config.toml
n_mels = 40
spec_augment = false
win_length = 512
embed_dim = 384
encoder_norm = "batchnorm"
encoder_activation = "relu"
encoder_depths = [18]
encoder_stem = "single"
text_encoder_bias = "all"
text_encoder_drop_path = 0.15
optimizer = "soap"
max_precond_dim = 1024
grad_clip = 1.0
Rows from block 3 of the text encoder of a small contrastive audio-text model, named by matrix and row number. Rows with one number belong to one neuron. Each number is 128 + 32 x the weight over its row's rms, rounded and kept within 0 to 255. All counts start at 0.
Before each neuron's rows are labels from the 100 texts, of 14848, where the neuron reaches its highest value: "tokens" is the input token at the peak. Only what is clearly more common there than usual is listed. The data: synthesized solo parts of chorales (CocoChorales).
# fc1: MLP up (text_encoder.blocks.3.mlp.fc1.weight, 512x128), inputs 0-127
# fc2: MLP down (text_encoder.blocks.3.mlp.fc2.weight, 128x512, transposed), outputs 0-127

tokens: "4"
fc1.261 [110  74  98 131 117 146 102 171 126 164 105 120 175 120  91 136 128 142 129 132 163  99 142  70 152 142  78 102  67 179 120 113 113 129 133 117  94 168  88 149 140 150 139  50 176 147 117 104  96 124 174 148 122 181 166 139 165  81 144  90 128 174  57 174  88  78 112 140 118 171 151 140 145 100 185 112 140  91 205 135 123 115 111 170 113 190 133 115  70 118 121 150 132 160 185 183 143 108 107  60  98  77  68 112 165 137  97 152 102 162 157 163 130 134 139 126 166 139 119 106 129 144 128 120  85 138  86 151]
fc2.261 [ 74 105 150 126 107 140 115 156  99 141 114 125 154 133 119 125 117 106 105 178 138 173 137 146  81 127 103  83 151 138 100 130  88 154 158 124 168 177 142 144 171 163 119 113 153 131 123 134 159 138 126 165 126  80 133 132 107 126 108 125  94 119 129 129 136  38 161 158 119  97 139 128 118 106 183 125 178 100 133  93 134 103 137 119 136 104 101 128 113 120  95 134 105  96  92 170 167 153 142   0 141 122  77 123 170 144 160 131 141 138 111 155 149 121 160 184 182 105 116 140 134 103 140 127 134 174 104 123]

tokens: "#"
fc1.385 [151 119 151  99 132 159 109 117  82 118 138 107 145 220 123 184 128 111  31 140  75 120 154 121 184 115  50 108 131  71 122 146 148  68  94 117 151 156 163 137 131 108 100 117 160 135 105 162  39 101 127 206 108 120 127 154 164 179  90 111  87 119  96 131  66 189 126 101 160  82 121 124 154 181 161 175 137 130 139 123 175 125 123 133 119 143  83 107 113 135 136 134 128 156 109 116 136 109 136 142  59  94 187 135 136 148 139 108 133 114  88 109 109 147 105  75 126 100 127 114 166 133 113 118 109 168 176 137]
fc2.385 [127  99 157 112 144  63 129 122 117 107 123 142 140 100 114 203 175 105 106 142 121 162 184 148 141 165 136  88 207 121 154  91  86  53 160 134 102 156 143 141 157 124 198  83 212 145 108 113 100 141 100 168 116 106 125 122 149 137 155  75 126 173 131 110  77 166  70 137 137 130 106 130 126 164  67 143 101 104 108 116 155 143 124  75 130 140 104 110 134 192 136 145 127 189  79 114 177 131 142 174  89 136 126 142 161 194 155 140 161 152 132  66 144 160 147 134 120 170 172 136 159 101 122 149 133 147 167 175]

tokens: "4"; "5"
fc1.470 [161 152 113  93  69 118 131 162  97  94 101  50 121  91  52  78 133 177 167 145 141 120 169 166 167 124 193 129 139 180 183 113 118  78 135 156 158 181  80 158 151 139 143 131 180 105  92 110 159 108  63 119 181 126 107 150 118 141  83 174 126 104  90 132 129 107 156 133 116 119 128 141 129 162 184 153 146  80  60 132  68 102  73 113 120 101  88  71 146 172 118 128  95 160 118 122 131 109  94 113 123 153 118 172 170  70 151 172 140 124 163  98 128 119 120  78 152 123  99 154 120 109  97 138 158 129 138 116]
fc2.470 [111  90 120  85  76 127 159 145  98 112  92  70  91 141 201 125 158 173 114 172 180 140 131 153 107 132  89  91 126 146 131 102 136 165 106 152  90 116 117 135  94 155  67 137 149 135 124  91 108 118 126 152  87 148 115 181 111 123 114  84 114 117 130 142 142 108  73 213  92 102  98 119 148 105  85 121  77 134 159  83 109 122  54 154 124  81 136 150 116 131  95  92 147 117  83 175 153 135 146  13  94 103 134  73 117 140 105 133 161 171  81  86 152  93 101 129 136  62 125 128 154 126 110 124 145 173 151 107]

tokens: "a"; "g"
fc1.7 [209  78 152 138 134 133  88 153  91 163 114  92 151 174  89  90 139 150 165 135 149 203 116 123 133 133 163 143 138 153 107 155 193 137 167  71 139 118 158  98 152 130 165  71 173 106 101 141 158 134  53 199 163 105 123 170 180 158 161 126 118  94 126  85 141  82 115 147 108 152 113 131 111  89 110 125  98 136 182 156 119 154 135  72 152 120  98 137 188 140 224 158  80 113  78  96 112 149 172 139 115 137 158 121  82 107 117 153 166  92 141  76 101 140 115 129 147 153 150 133 107 114 128 164 152 138 112 109]
fc2.7 [ 47 174  88 106 110 131 160 106 156 103 144 161 107  75 174 170 119 110  95 125 110  43 125 132 140 124 100 114 134  93 161 121  78  99  70 180 120 155 110 143 108 107  94 195  85 135 136 134 105 116 180  41  94 149 132  86  88  89  83 142 126 148 118 169 105 190 138 107 151 117 127 130 138 198 151 134 155 118  64 108 145 124 126 158 114 133 167 128  80 118  36  96 158 143 179 165 130 112  84 130 141 105  99 132 174 142 136  94  97 161 121 181 160 122 147 128 104 105  97 136 152 147 143 103 114 125 147 151]

tokens: ":"; "b"
fc1.88 [206 140 146  93  88  87 115 137 137 130 151 106 180  83 132  88  67 190 149  61 133 112 138 130 164  95 108 114 106  95 151 117 169 157 139 125 175 139 159 109 173 152  96  78 105 154 130 168 148 145 165 189 175  82  98  56 140 101  96 147 113  91 102 175  89 137 127 120 121  70 153 175 175 181 168 110 150 138 156 136 130 160 159 142 118 129 157 106 113 158 158 176 136 145 195 136 122 115 189 158 193 107 159 133 124 104 150 130 116 143 122  96 154 175 173 134 120 107 107  66 165 128 111  98 168 125 119 147]
fc2.88 [181 151 161 139 144 130 152  88 138 131 102 135 124 156  67 143  83 125 175 116 136 137  56 168 133 109 106 135 100 138 146 163 186 126 189 119 154  70 158 130  86  70 155 187 137  96 159  52 135  86 117  68 112 198  99 123 152 154 121 178 136 139 100 147 145 139 145 152 121 142 130 148 135 158 125 126 127 108 123  97 124  72 173 122 131 109 138 152 109 129 132  64 109 137 177 162 132 101 149 246 126 201 126 116 110 100 185 102 132  96 106 143 108  84 130 127  98 138 102 171  96  80 141 102 136 114 160 150]

tokens: " "
fc1.204 [162 122  87  95 156 135 153 120 146 157 102 197 140 135  85 106  97 108 121 118 127 105 120  42 172 176 130 122 110 164  81 110 122 135 154 129 111 160 145 163 160  85 175  79  96 162 163 143  77 146 110 135 112  94 213 140 113 183 121 120 114 162  53 130 169 147  99 142 127 127 203 112 151  88 144  49 164 127 132 205 124 149 143 134  83 155 137 149 153 153 153  69 200 125 149 145  78 148 112 143 136  62 148  91 135 113 122 136 124 151 113 146 129  83  87 125 137 120 113  81  83 105 139 129 138  96 133 135]
fc2.204 [175 143 190 158  97 125 137 106 114 150 129 102 145 118 132 143  81 143 197  85 137 122 120 179 127 132 178 158 124 105 110 166 148 109  86 100 166 148 147 122  91  87 175 150  80 158 182 121 148  77 121  96 131 113 116 161  64 156 130 158 129 141 114 111 167 134 134 114 157 150 125 173 174 152 159 101 160 164 143 140 163 163 113 124 163 168 168 134 141 134 195 133 161 171 159 185 160 160  39 212 104 138 145 142 183 115 130 123 154 120 128 106 130  93  96  85  80  84 111 122 160  68 158 192 101 109 139 142]

tokens: ":"
fc1.11 [168 120 102  86 114 134 144 215 130  69  70 153 140 105 126 140 112 148 158  76 202 152 179  93 165 125  79 103 105 190 112  94  96 125  42 113 134 134 122 164 146 111 117 120 102 141 169 114  96  92 135 182 123 153 159 114 151 120 125 110 152 126  79 143 131  82 139 131 171  92 145 145 137 140 156 139 136 171 126 128 186 103 147  99 129 151  78  94  68 149 125 148  94 181 114 119 111 127 130 124 115 115  95 154 169 119  50 108 116  95 138  92 144 157 125  70 143 227 124 198 114 132 131 124 136 125 127  91]
fc2.11 [148 154 186 100  82 135  77 170 148 170 113 168 147 117 141 132  92  76 116 116 127 179 106 168 151 118  88 170 129  97 125 142 139 117 150 142 178 103 206 142  63 144 175 123  96 107 231 116 107  68 124  98 148 126 104  56 135 109 130 120 125  99  91  89 182 126 114  83 112 134 134 162 209 136 150 120 152 126 151 184 170 102 157 182 117 115 162 150  71 118 175 113 127 153 150 144 134 154 121 172 125 167 172 113 176 125 182 158 150 122 133 163 127 125 100 100 117 148 122 139 133 146 128 178 144 141  72 130]

tokens: "4"
fc1.499 [172 118 112 111 137 150  90 137  95 153 163 104 122 114 110 133  81 155 165  92 158  93 158 117 142  79  82 134 106 120 164 119  88  97 141  78 207 139 121 130 112 165 121 101 150 160  68 107 114 109 150 110 179 147 185 148 168 120  78  94  87 138 107 185  98  61  89  81 145  99 122 125 111  84 136  74 191 115 186 105 154 132 136 132 129 169  92 100 113 139 120 127 144  97 139 187  77 116 127 143 106 120  52  62 144 112 114 166 177 167 125 118 122  97 146 116 187  97 151  95  72 135 162  83 122 152 142 151]
fc2.499 [ 42 134 114 116  97 131 125 148  68 150  55 123 134 112 144 138 138  91 100 164 182 142 126 114  71 114 103 119 127 138  97 121  77 142 166 156 157 178 135 150 141 165 107 104 115 170 131 115 176 127 113 174 148 116 150 143 121 141 136 107 133 140 130 150 146   0 166 101 109 114 113 114  48  78 160 118 170 100 115 102 132  89 135 115 142 116 109 141  99 149 125 114 102 126  54 194 161 151 157  61 134 113 111 105 151 150 176  97 117 132 115 174 138 115 157 164 182  78 161  99 141 105 161 172 135 166 110 157]

tokens: "a"
fc1.92 [125 125  66  98 104 112  30 147 155 132 100  93 124 157 120 167 152 130 149  94 148 117 146 106 138 115 152 117 123 100 200 103 136 164 115 173 144 144 113 124 110 101 196 135 122 150  83 149  76 115 121 187 128 110  88 180 177  86 190 106 174 132 141 139 136  98 150  86  85 207 128 180 117  97 103 113 199 114  99 102  95 106 159 146 117 107 120 107 105 103 133  95  78 181 152 179 133 122 110 139 130 102 113 122  85 102 182  73 113 137  62  94 178 145 128 112  94 133 135 110 178 129 144  73 141 120 112 107]
fc2.92 [116 219 156 181  70 201 136 143 112 127  79 110 152 166 175 104 122 178 122 161  82 158 107 129 132 104  97  76 125 132 162 142 115 105 117 140 157  82  76 126 152 116 145 147 124 140 102 148 156 172 101 115 169  75 165 132 179 108 197 184 177 105 189 137 174  97 149 173  82 149 145 147 135 148 183 154  78  86 174  90 144 137 155 159  75 137 133 140 137 117 125  87 183 114  97 108 146 146  89 128 117  87 106  94 131  86 137 129 129 143 137 168 147  86 129 181 140 109 109 126  87  77 136 117 135 122 109 104]

tokens: "#"
fc1.165 [117  73 106  98 126 134 124 173 117  58 124 118 121 144 104 145 112 109  70 116 108 115 138 149 179  97 100  80 125 136 129  95 134  78 118 114 169 194 180  93 144 116 106 123 169 131 102 150  98 114 120 184  78  91  56 163 192 193  97 153  45 123 134 104  72 162 114 106 179  85 145 148 119 194 118 133 118 169 126 144 193 166 129 118 163 137 164 131 138 118 107 116  93 161 195 162 136  92 153 136  98 133 160 156 131 119 146 111  77 161 124 114  95 129 155 100  94  59 141 116 164  94 130 125  97 100 134 142]
fc2.165 [147 149 142 102 181  49 143 133 127 115 158 158 122  82 124 176 188 109 108 137 119 163 189 130 145 160 102 112 219 101 158 111 104  57 134 142  90 138 161 143 129 115 205  97 191 151 114 144 131 114 101 159 144 104 133 152 145 150 130  69 125 160 127 111  85 156 110 149 111 115  63  97 115 150  52 180 122  88 136 107 138 148  95  94 145 138 147 121 147 183 141 146 140 171  94 133 177 133 165 197  77  94 151 125 133 147 144 121 116 150 107 102 130 170 145 134 132 128 157 123 175 103 127 140 106 162 196 188]

tokens: "#"
fc1.237 [153 133 161 128 142 105 113 136 148 144  95 151 125 122 123 116 103 106 111 132 105 179  94 121 122 114 108 126  83 157 116  83 116 190 146 151 132 181 117 100 152 141 133 104 112 116  85 153 127 120 161 178 105 139 199  87  96 147 134 167 103  98 139 133 121 165  74 116 153  65 126 102 131 187 109 171  88 125  91 105 165 160  56  66 142 156 145 135  93 109  72  86  97 149 135 167 112 153  96 150 116 153 116 179  68  96 189  71 109 135  89 112  69 182 130 174 122  66 132 147  67 110 145  90  56  99 151 143]
fc2.237 [101 159 151 120 115  61 158  77 119 142 123 148 115 146 174 169 151 125 172 120 117 145 147 159 154 155 102 125 190 118 148 130 175 102 128 134 102 117 163 104 102 122 235 102 139 149  99 140 118 176 141 115 125 120 144 163 160 185 172 107 111 140  84 123  93 177 105 181 145 102   0 108 122 126 112 120 110 105 114  72 176 133 140 102 174 115 111 144 133 102 104 141 165 166  72 151 163 124 154 156 118 103 160 112  69 141 164 124 110 156 185 100 144 148 109 150  83 132 167 120 100  93 101 118  68 102 117 161]

tokens: "#"
fc1.350 [118 115 134 128 147 137 133 103 144 109 115 164 102 102 137 141 145 106 118 153  91 166  89 128 151 135 153  99 112 169  94  71 118 161 171 138 129 199 142  84 174 157 174 116 117 136  83 149 156 101 144 176 127 151 152 151  98 129 134 165  84 107 125 108 110 142  91 123 117  44 125 132  98 180  93 193 105 126 101 135 162 171  75  60 160 177 157 132  92  98  77 102 101 121 137 179 110 113 139 153 140 133  95 142  50 123 171  75 111 150 101 105  64 206 126 180 133  93 135 149  90  79 157 101  84  88 156 129]
fc2.350 [112 150 169 114 123  38 160  77 114 116 128 140 119 159 135 164 174  95 124 120 123 160 120 170 155 162 107 124 175  93 150 126 176  96 144 152  84 127 159  90 129 125 232  76 150 154 107 158 130 181 125 149 118 133 135 144 129 173 139 137 115 107  94 106  85 173 104 180 146 108   8 112 105 153 111 128 124 145 125  78 180 137 118  91 193 144 126 130 125  84 102 101 164 156  79 160 181 126 167 172 100 129 159 124  89 141 142 142 125 128 123 115 147 166 129 162  93 159 164 132 100  93 108 115  81 106 133 176]

tokens: " "; "f"
fc1.147 [175 114 142  85 176 177  88 167 117  80 147 155 115 138  95  96 143 188 131  99 168  55 164 143 122 165 103 138 159 170  46 134 109 100 150 176 140 147 136 155 134 121 151  81 146 149 140 101 102 128  93 126 139  99  98 179 109 112  86 110 110 111 123 196  90 108 139 138 119 157 132 178 134 159 213 146 132 130 120 121 120 155 117 135 129 144  84  80 119 118 162 153 110 113 135 131 101 180  88 131  79 118  92 154 197  85  56 145 146 160 143 150 107  94 135  91  84 125 126 184 114 162  74 143 147 146  88  71]
fc2.147 [131 135 160 155  62 117 176  94  81 102  95  86 105 179 159 129 121 127 181  68 175 101 157 156 115 165 153 142  96 130  92 127 107 161 169 110 105 136 114 137 121 125 134 147 126 192 173 117 150 117 162 121 116 154 160 147  84 184 107 123 125  95  95 109 124 124 133  75  99 118  39  84  90  73 123 125 140 124 136 143 145 128  92 111 153 144 171 163 132 113 150  51 176 126 151 147 172 155  62 207 123 139 132 112 168 102 171 139 149 149 113 129 175 110  73 166 112  74  94  77 112 100 140 148 168  89 140 148]

tokens: ":"
fc1.304 [101 152  86 108 125 173  95 168 101 128 157 122  97 101  98  55 159 126 135 102 140 186 160 110 155 156  78  95 115 169 167 136  66 153 117 103 210  98 146 145 104 127 122 168  69 143 115 110 111 116  97 159 117 102 180  91 163 151 133 130 138 139 113 130 164 112 149  80 115 170 132 129 169 194 144 132 128 120  76 146 122 133 119 142  79 143 118  94 127 202  39  79 111  85 135 133 114 149 126 165  79 147 158 139 159 161  67  97 120  78 159 117 143 152  73 109 105 134 141  95 114 133 121 199 129 130 160  76]
fc2.304 [138 145 126 117  49  62 127 132 113 141 120 172 158 149 103 108 179 153 177 100  90 184 139 171 108 145 119 121 110  93 130 160 147 167 180 140 153 151 161  85  84 132 173 104  34 146 213 106 120  85 151 121 140 118 126  74 152 113 128 163 150  84  56 122 145 131 156 119 129 151  94 145 152 168 146  85 111 148 128 110 172 119 156 159 143 149 154 185 113 121 134  81 133 138 190 127 109 148 150 189  95 161 168 128 148 120 140 104 118 131 155 156 201 153  72  74 117 151 115 165 121 127 130 176  90 113 138 114]

tokens: " "
fc1.213 [137 120 158 125 119 123 153 127 130 176 145 149  98  93 110  87  97 140 143 133 178 119 159 110 172 119  92 186 132  73  99  89 149 120 128 171 106  90 121 157  89 119 136 200 119 144  94 124 111 155  87 196 108 160 126  69  86  87 145 117 163 140  93 123 113 129  61 108  72 100 119 137  80 177 115 171 113 118 130 142 185 134 133  87 134 105 138  30  85 158 165 164 158 171 126  95  76 114 120 147 150 114 189 138 128 147 101  98  93 158 126 122 111  80 145  88 152  47  76 121 114 102 150 132 101  76 110 143]
fc2.213 [178 147 171 133 104 157 134 157 135 149 118  86 135 108 154 144 113 125 146 117 122 106  59 126 126 164 166 119 143 145 114 152 134  94 135 100 143 164 172  74 138 160 122  86  57 151 161 109 117  61 136  80 171 144 130 185 133 175 141 176 108 125  91  76 109 118 139  88 163 141 132 159 115 150 166 134 148  80 126 133 155 170 101 164 107 161 136 202 124 119 187 145 159 127 154 185 156 144  54 176  91 156  99 141  93 127 134 133 213 167 165 126  94 148 122  82  83 116 136 116 215 156 165 135 121 135 138 165]

tokens: ":"
fc1.407 [173 127 140  97 146 101 104 166 162 195 206 124 106 112  96  84 101 157 127 102 148 147 171 109 127 115  74 142 111 113 104 167 132 102  91  95 143 110 130 106 120 130  86 165 109 171 103  83  80 109 132 156  95 134 197  63 170 181 140 133 141 175  99 149 170 106 131 105 166 126 169 143 142  93 121  92 142 126 120 127 147 111 148 118 116 129  79 166 105 146  94 124 149 138 191  74  53 124  86 156 139 166 147 135 197 166  93 135 122 149 125 160  93 124 132 127 128  82  62  88 114 114 103 100 127 184 108  47]
fc2.407 [146 150 121 114 106 101 114 127 131 163 134 192 136 124 127 126 141  65 128 138  90 152 144 154 157 112 107 138 130 120 169 127 171 161 211 148 207 151 173 137 110 137 180 101  64 149 160 106 102  93 126 135 163 153 128  84 164 137 134 147 124  97  72 104 190  76 156 104 131 126 105 183 182 187 146 127 141 135 128 182 184 119 143 111  94 135 170 198 103 141 126 160 151 142 147 150 145 148 143 209  96 168 178 126 170 163 149 143 155 160 110 123 167 147  73 120 146 168 107 132 162 176 147 195 121 111 132  95]

tokens: "a"; "#"
fc1.380 [153 105  95 132 144 106  95 145  83 133 129 121  73 134 102 130 160 116 161 136 166 197  92 113 191 111 134 149  74 124  94  82 146 140 140 168  76 161 139 134 142 137 146  89 148 173 131 207 134  78  76 100 118 108 153 133 171 132 143 122 126 146 141  54 173  79 100 160 166 157 101 191 126 127  87 119 117 102 157 124  98 134 193 127 119 132 110  84 187 207 158 172 107 123 125 144 140 151 181 129 126 163  66 105 122  67 107 112 118 170 142 128 135 131  93 124 107 156 140 183 108 129  81 131 205 136 121 113]
fc2.380 [124 167 162 126 130 155 146 120 169 137 120 116 177 124 156 121  88 165  87 116 110  66 142 138  73 166 139  78 163 132 202 170 108 137 117  89 182  93 129 117 112 110  93 150  99  77 113  63 132 170 182 141 137 155 151 148  91 145 125 134 126  94 130 179  93 175 164  95 106 102 150  55 103 130 159 127 137 162  82 148 173 132  72 140 141 122 137 187  89  57 108 107 138 107 145  88 107 127 117 136 115  91 176 148 120 196 144 107 155  71 146 118  92 116 163 113 152 112 133  77 118 140 183 156  49 124 117 137]

tokens: "a"; "d"
fc1.358 [132 156 114 152  58 122 115  86  86 122  79 129 106 132 139  69 154 123 104 102  88 161 104  94 127  75 146 154 162  86 143 151  98 146  51 183 139 165 150 167 122 123 125 146  99  99 112 134 117 102 127 167 163 170 139 138 139  78  92 115  75 150  85 163 113 177 144 168 196 180  79 145 181 123 140  63  95 128 141  76  72 148 118 115 156 192 154 176 122 137 121 107 101 123 144  58 132 119 154 131 153 146  96 127 121 165 133 154 154 111  85 136 193 119 157  80 157 118  70  81 102 140 113 113 109 131 164 116]
fc2.358 [131 105 131  86 172 142 131 159 165 153 140 116 144 160 116 145  79 136 134 171 162  99 119 167 118 185 134 127 103 158 137 101 177  73 201  68  84  82 154 133 110 141 118 126 174 174 155 144 160 122 133  95  98 117 150 108 135 178 150 123 148 156 147  68 144  47  84  92  84  95 145 127  82 125 137 186 149 164 146 183 189 105 135 132  81  64  89 119 101 130 142 124 164 147 144 153  85 166 110 127  76 131 169 120 133 111  92 122 150 162 191 107  69 142 126 158 109 131 138 163 128 153 182 128 167 133  66 139]

tokens: "a"; "e"
fc1.414 [ 68 120 102 145 108 168 148 109 149 104 156 190  60  79 112 164  85  99 148 146 163 123 121  37  97 114 155 154 101 113 143 103 146 117 127  87 116  73 137 142 119 122 140 108  75 112 116 112 165  65 127 185  90 105  90 122 189 176 157 154 102 141 140  78  76 137  82  83 103 136 112  82 141 151  65 176 155 102  64 176 126  83 151  82  94  90 146 107 167  91 134 128  51 120 135 134 109 200 137 116 134 115 143 135  95 126  90 144 135 104 144 134 116 133 124 124 136  98 109 116 147 140  74 157 144 119 143 100]
fc2.414 [ 82 144  81 113 128 120 181 137 122 144 144 140 139 128 109 154 126 114  70 141 148 149 160 132 143 112  87 191 135 115 153 140 110 132 106  76 103  68 124  90 143 161 178  95  68 172 145 108 138  95 158 152 108  63 159 187  88 170 139 114 155 203 140  99  68 108 161 168 121 171  99  95 140 118 153 139 121 180 130 147 149 124 149 110 149 149 144 126 160 108 156 104  53  89 132 121 109 106 122  60 124 140 129 163 144 139 106 159  96 166 110 123 120 162 185 202 103 123 144 199 135 197 132 104 168 138 109 189]

tokens: "4"
fc1.44 [121 127 112 154 119 138 109 131  68 177 100 153  93  72  97 137 162 112 102 103 207  91  94  92 128 111 155  40  78 120 152 147 122 142 127 100 163 134 160 172 166 147  87 105 132 128 136 162 123 117 140 123 139 152 164 176 110 136 152  99  92 117  80 150 129  81 153  96 176 148 108  55  66 148 172 124 178  70 155 133 143 148 129 106  85 174  98 132 120 133 114 126 105 139 151 126 179 162 196 122 153 161  62  67 150 150 126 112 118 115 107 130 123  67 190 148 167  93 115 113 122  88 108 112 163 118 153  80]
fc2.44 [ 36 103 132 135  74 120 134 148  35 170  67 113 148 144 125 145 123 108 120 111 184 137 106 129  66 121 113 117 126 128 106 145  89 135 157 145 151 167 122 161 155 145 108 125 108 140 130 143 177 140 117 173 133 114 113 138 143 126 115 110 130 106  99 149 136  35 183  95 135 161  76 113  33  90 154 108 183  96 137 101 164 139 129 100 128 124  90 124 108 142 102  94 121 150 106 178 200 162 145  73 136 109  91 103 168 165 205 117 122 126 136 173 144 136 178 152 184 105 130 106 131 113 152 179 135 134 102 131]

tokens: "a"
fc1.33 [ 96 105  61 151  98 186 118  91 159  98 159 143 113 148  96 145  99  81 202  93 166 126 127  90 114 132 119 148  91 155 122 106 148 145 138 103 185  43 132 180 112 158 135 153 115 128 104 137 125  87 127 129  74 107 158  85 204 102 179 158  80 146 130 117 104 113 103  83 164 149 110  73 162 127 140 103 127 117 102 198  70 132 138 180 118 125  98 140 158 127 123 159 153  98 143 155 113 157 171 166  87 124 177  98 133 141  43 113 125  70 152 114 116 151 148  87  88 120 187 118 149 136 162 125 115 140 136  98]
fc2.33 [149 165 132  81  95 121 156 140 136 173 122 168 122  83 111 159 199 169  58 114 133 181 157 137 142  41 137 148 129 125 102  76 141 166 104 120 111 155 155 115 161 162 185 114  97 171 133 131 142 132 165 124 102 142 170 189  60 166 113 161 193 141 100 104 162 120 138  97 133 154 135 118 150 103 145 143 108 181 186 147 189 120 147  94 167 107 171 108 141  96 136 118 106 116  99 126  57 125 108 166  78 136 112 167 135 127 122 127 148 162 140 109 104 119  90 153 114 132 135 202  98 160 113 188 132  98 172 179]

tokens: "#"; "d"
fc1.474 [ 39 103 147 121 128 117 114 176  92 156 152 166 109 108 121 108 152 137 131  65  92 118 161  94 128 134  43 158 115 141 128 135 125 187 119 200 168 103 175 150 137 149 184 108 176 131  85 137 158 130 162 126  66  80  66  77 120  87  94 114 151 107 104 174 106 148 120 172 149 181  99 146 104 181  78 185 130 121 139  91 114 102 102 154 121 160 149  98 126  94 172 156  97 128 145 173 111  95  95 157 133  99 112  99 159 153 164 124 139 100 125 105 154 143  90 112 149 144 106 128 131 149  77 131 197 150  99 169]
fc2.474 [215 158 107 126 147 135 144  80 181 113 111  89 153 140 127 178 111 119 128 170 190 140  95 144 114 120 192  93 155 105 149 127 129  73 117  70  88 138  80 127  90 115  57 146  92 126 166 123 121 114 116 127 184 175 201 167 129 150 194 126  98 163 167  80 139 126 142 104 126  71 149 135 166  84 184  86 126 134 108 172 153 178 141  79 143  95 103 170 128 163 103  90 163 113 145  91 144 150 145  90 121 136 136 119 101  95  87 127 106 168 140 148 104 132 171 134 101 130 146 124 128 109 180 126  72 108 155  85]

tokens: "4"; "e"
fc1.202 [ 82 119 108 186 118 193 170 101 116 134  92 180 136 102 104 100 127 128 121 163 124 115 178 135 162 171  71 158 130  69 128  99  99 108 152 122 124 115  87 118 135 130 130  94 181 130 103 171  96 131 109 106 153 198 128 163 154  88 158 147 166 124  55 137 124  45  51  93  58 157 117 130 148  97 156 104 142 161 167 135 202 155 163 140  98 181 117 100 116  91 137  57 169 160 123 121 115 152  87 102 157 122 158 124 152 113 113 100  90 146  95 133  70 125 142  89 153 131 164  96 138 135 161 129 110 105 117 116]
fc2.202 [ 60 106 143  74 117 166 127 165  86 149 120 158 157 158 153 131 110 103  97 120 139 131 182  93  58 105 134  95 139 149  98 120 116  86 142 128 156 199 111 101 125 187 137 126 121 149 136 106 157 106 138 138 158 116 138 125 152 152 121 202 135 143 154 149 111  63 125 155 125 138  85 113 115 155 173 139 194  92 119 135 131  87  93 126 130 103 111  80 148 180 118 137 136 105  61 183 138 142 174   0 130 137 111  95 133 161 144 107 167 145 151 147 127 165 150 148 114 142 140 102 142 140 142 152 139 198 155 138]

tokens: "4"
fc1.503 [123 122 159 153 128 128 128 131 143 161 118 114  99  86 120  62 140 160 113  99 174 137 158 152 131 124 100 150 115 114 166 112  83  92 174  63 195 121 163 135 144 155 114  78 130 156 108 168 111 136  96 140 174 125  93 178 156 108  80 160 102  97 122 139 110  47 121  84 118  86 112 113  80 107 107 108 175 152 181 137 154 149 154 118 127 133  76  79 133 142 107  85 130 150 106 185 123  72 132 127 120  99  89  65 137  93 126  77 189 177 120 113  74 106 200 124 123  75 170  83 109 109 171  94 168 166 129 134]
fc2.503 [ 32 128 135  98  90 148 114 150  52 170  86 129 117 136 152 119 150 127  73 149 170 137 122  88  66 103 123 104 122 117  99 130  76 119 180 150 134 168 110 127 131 189 107 136 117 137 131 125 176 145 130 179 142 123 135 157 113 109  98 133 120 151 131 155 117  36 140 119 101 143  69 139  55 105 168 123 167  92 115 105 158 124 118 112 143 126  86 125  92 155 123 104 151 130  93 191 192 160 175  53 134 118 114 108 195 134 172 108 149 133 141 175 151 142 172 149 185 107 121  82 142  78 152 156 140 149 125 131]

tokens: "#"
fc1.90 [142 118 122 100 142 145 135 151 169 128 136  37 138 141 108 100 122 172 123 140 112 154  61 113  35 156 133 104 152 116 157 150 111 158  97 128 162 134 140 107 120 116 146 151 121 145 132 209 115 203 185 170 170 110 120 130 129 123 149 172  89 119 135 180 100 130 113 170 139 124 137  95 100 114 140 104 128 186 168 149 177 163  87 121  63 148 100 134 109 112 129 155 137 139 153 141  61 155 150 124 135  52 165 126 190 133 103  99  97  32 100 110 132 132 130 149  68 114 152 166 132 103 164 129 132 131 190 115]
fc2.90 [129 115 131 146 131 121  95  95  79 122 120 229 123 106 161 142 123  58 122 123 133 119 187 136 203  89 122 165  85 131 106 113 142  93 162 125 108 135 153 160 133 105 130 120 138 140 133  91 109  56  53  95 106 122 162 128 131 159 104  73 166 134 131  96 174 147 155  45 124 151 141 162 154 142 107 143 126  85 114  97  97  80 141 137 186 120 150 132 137 164 131 107 108 146  91 112 187 136  71 146 140 177  95 125 101 127 160 165 146 242 147 155 101 121 127  94 150 138 101 112 132 161  89 123 125 154  75 141]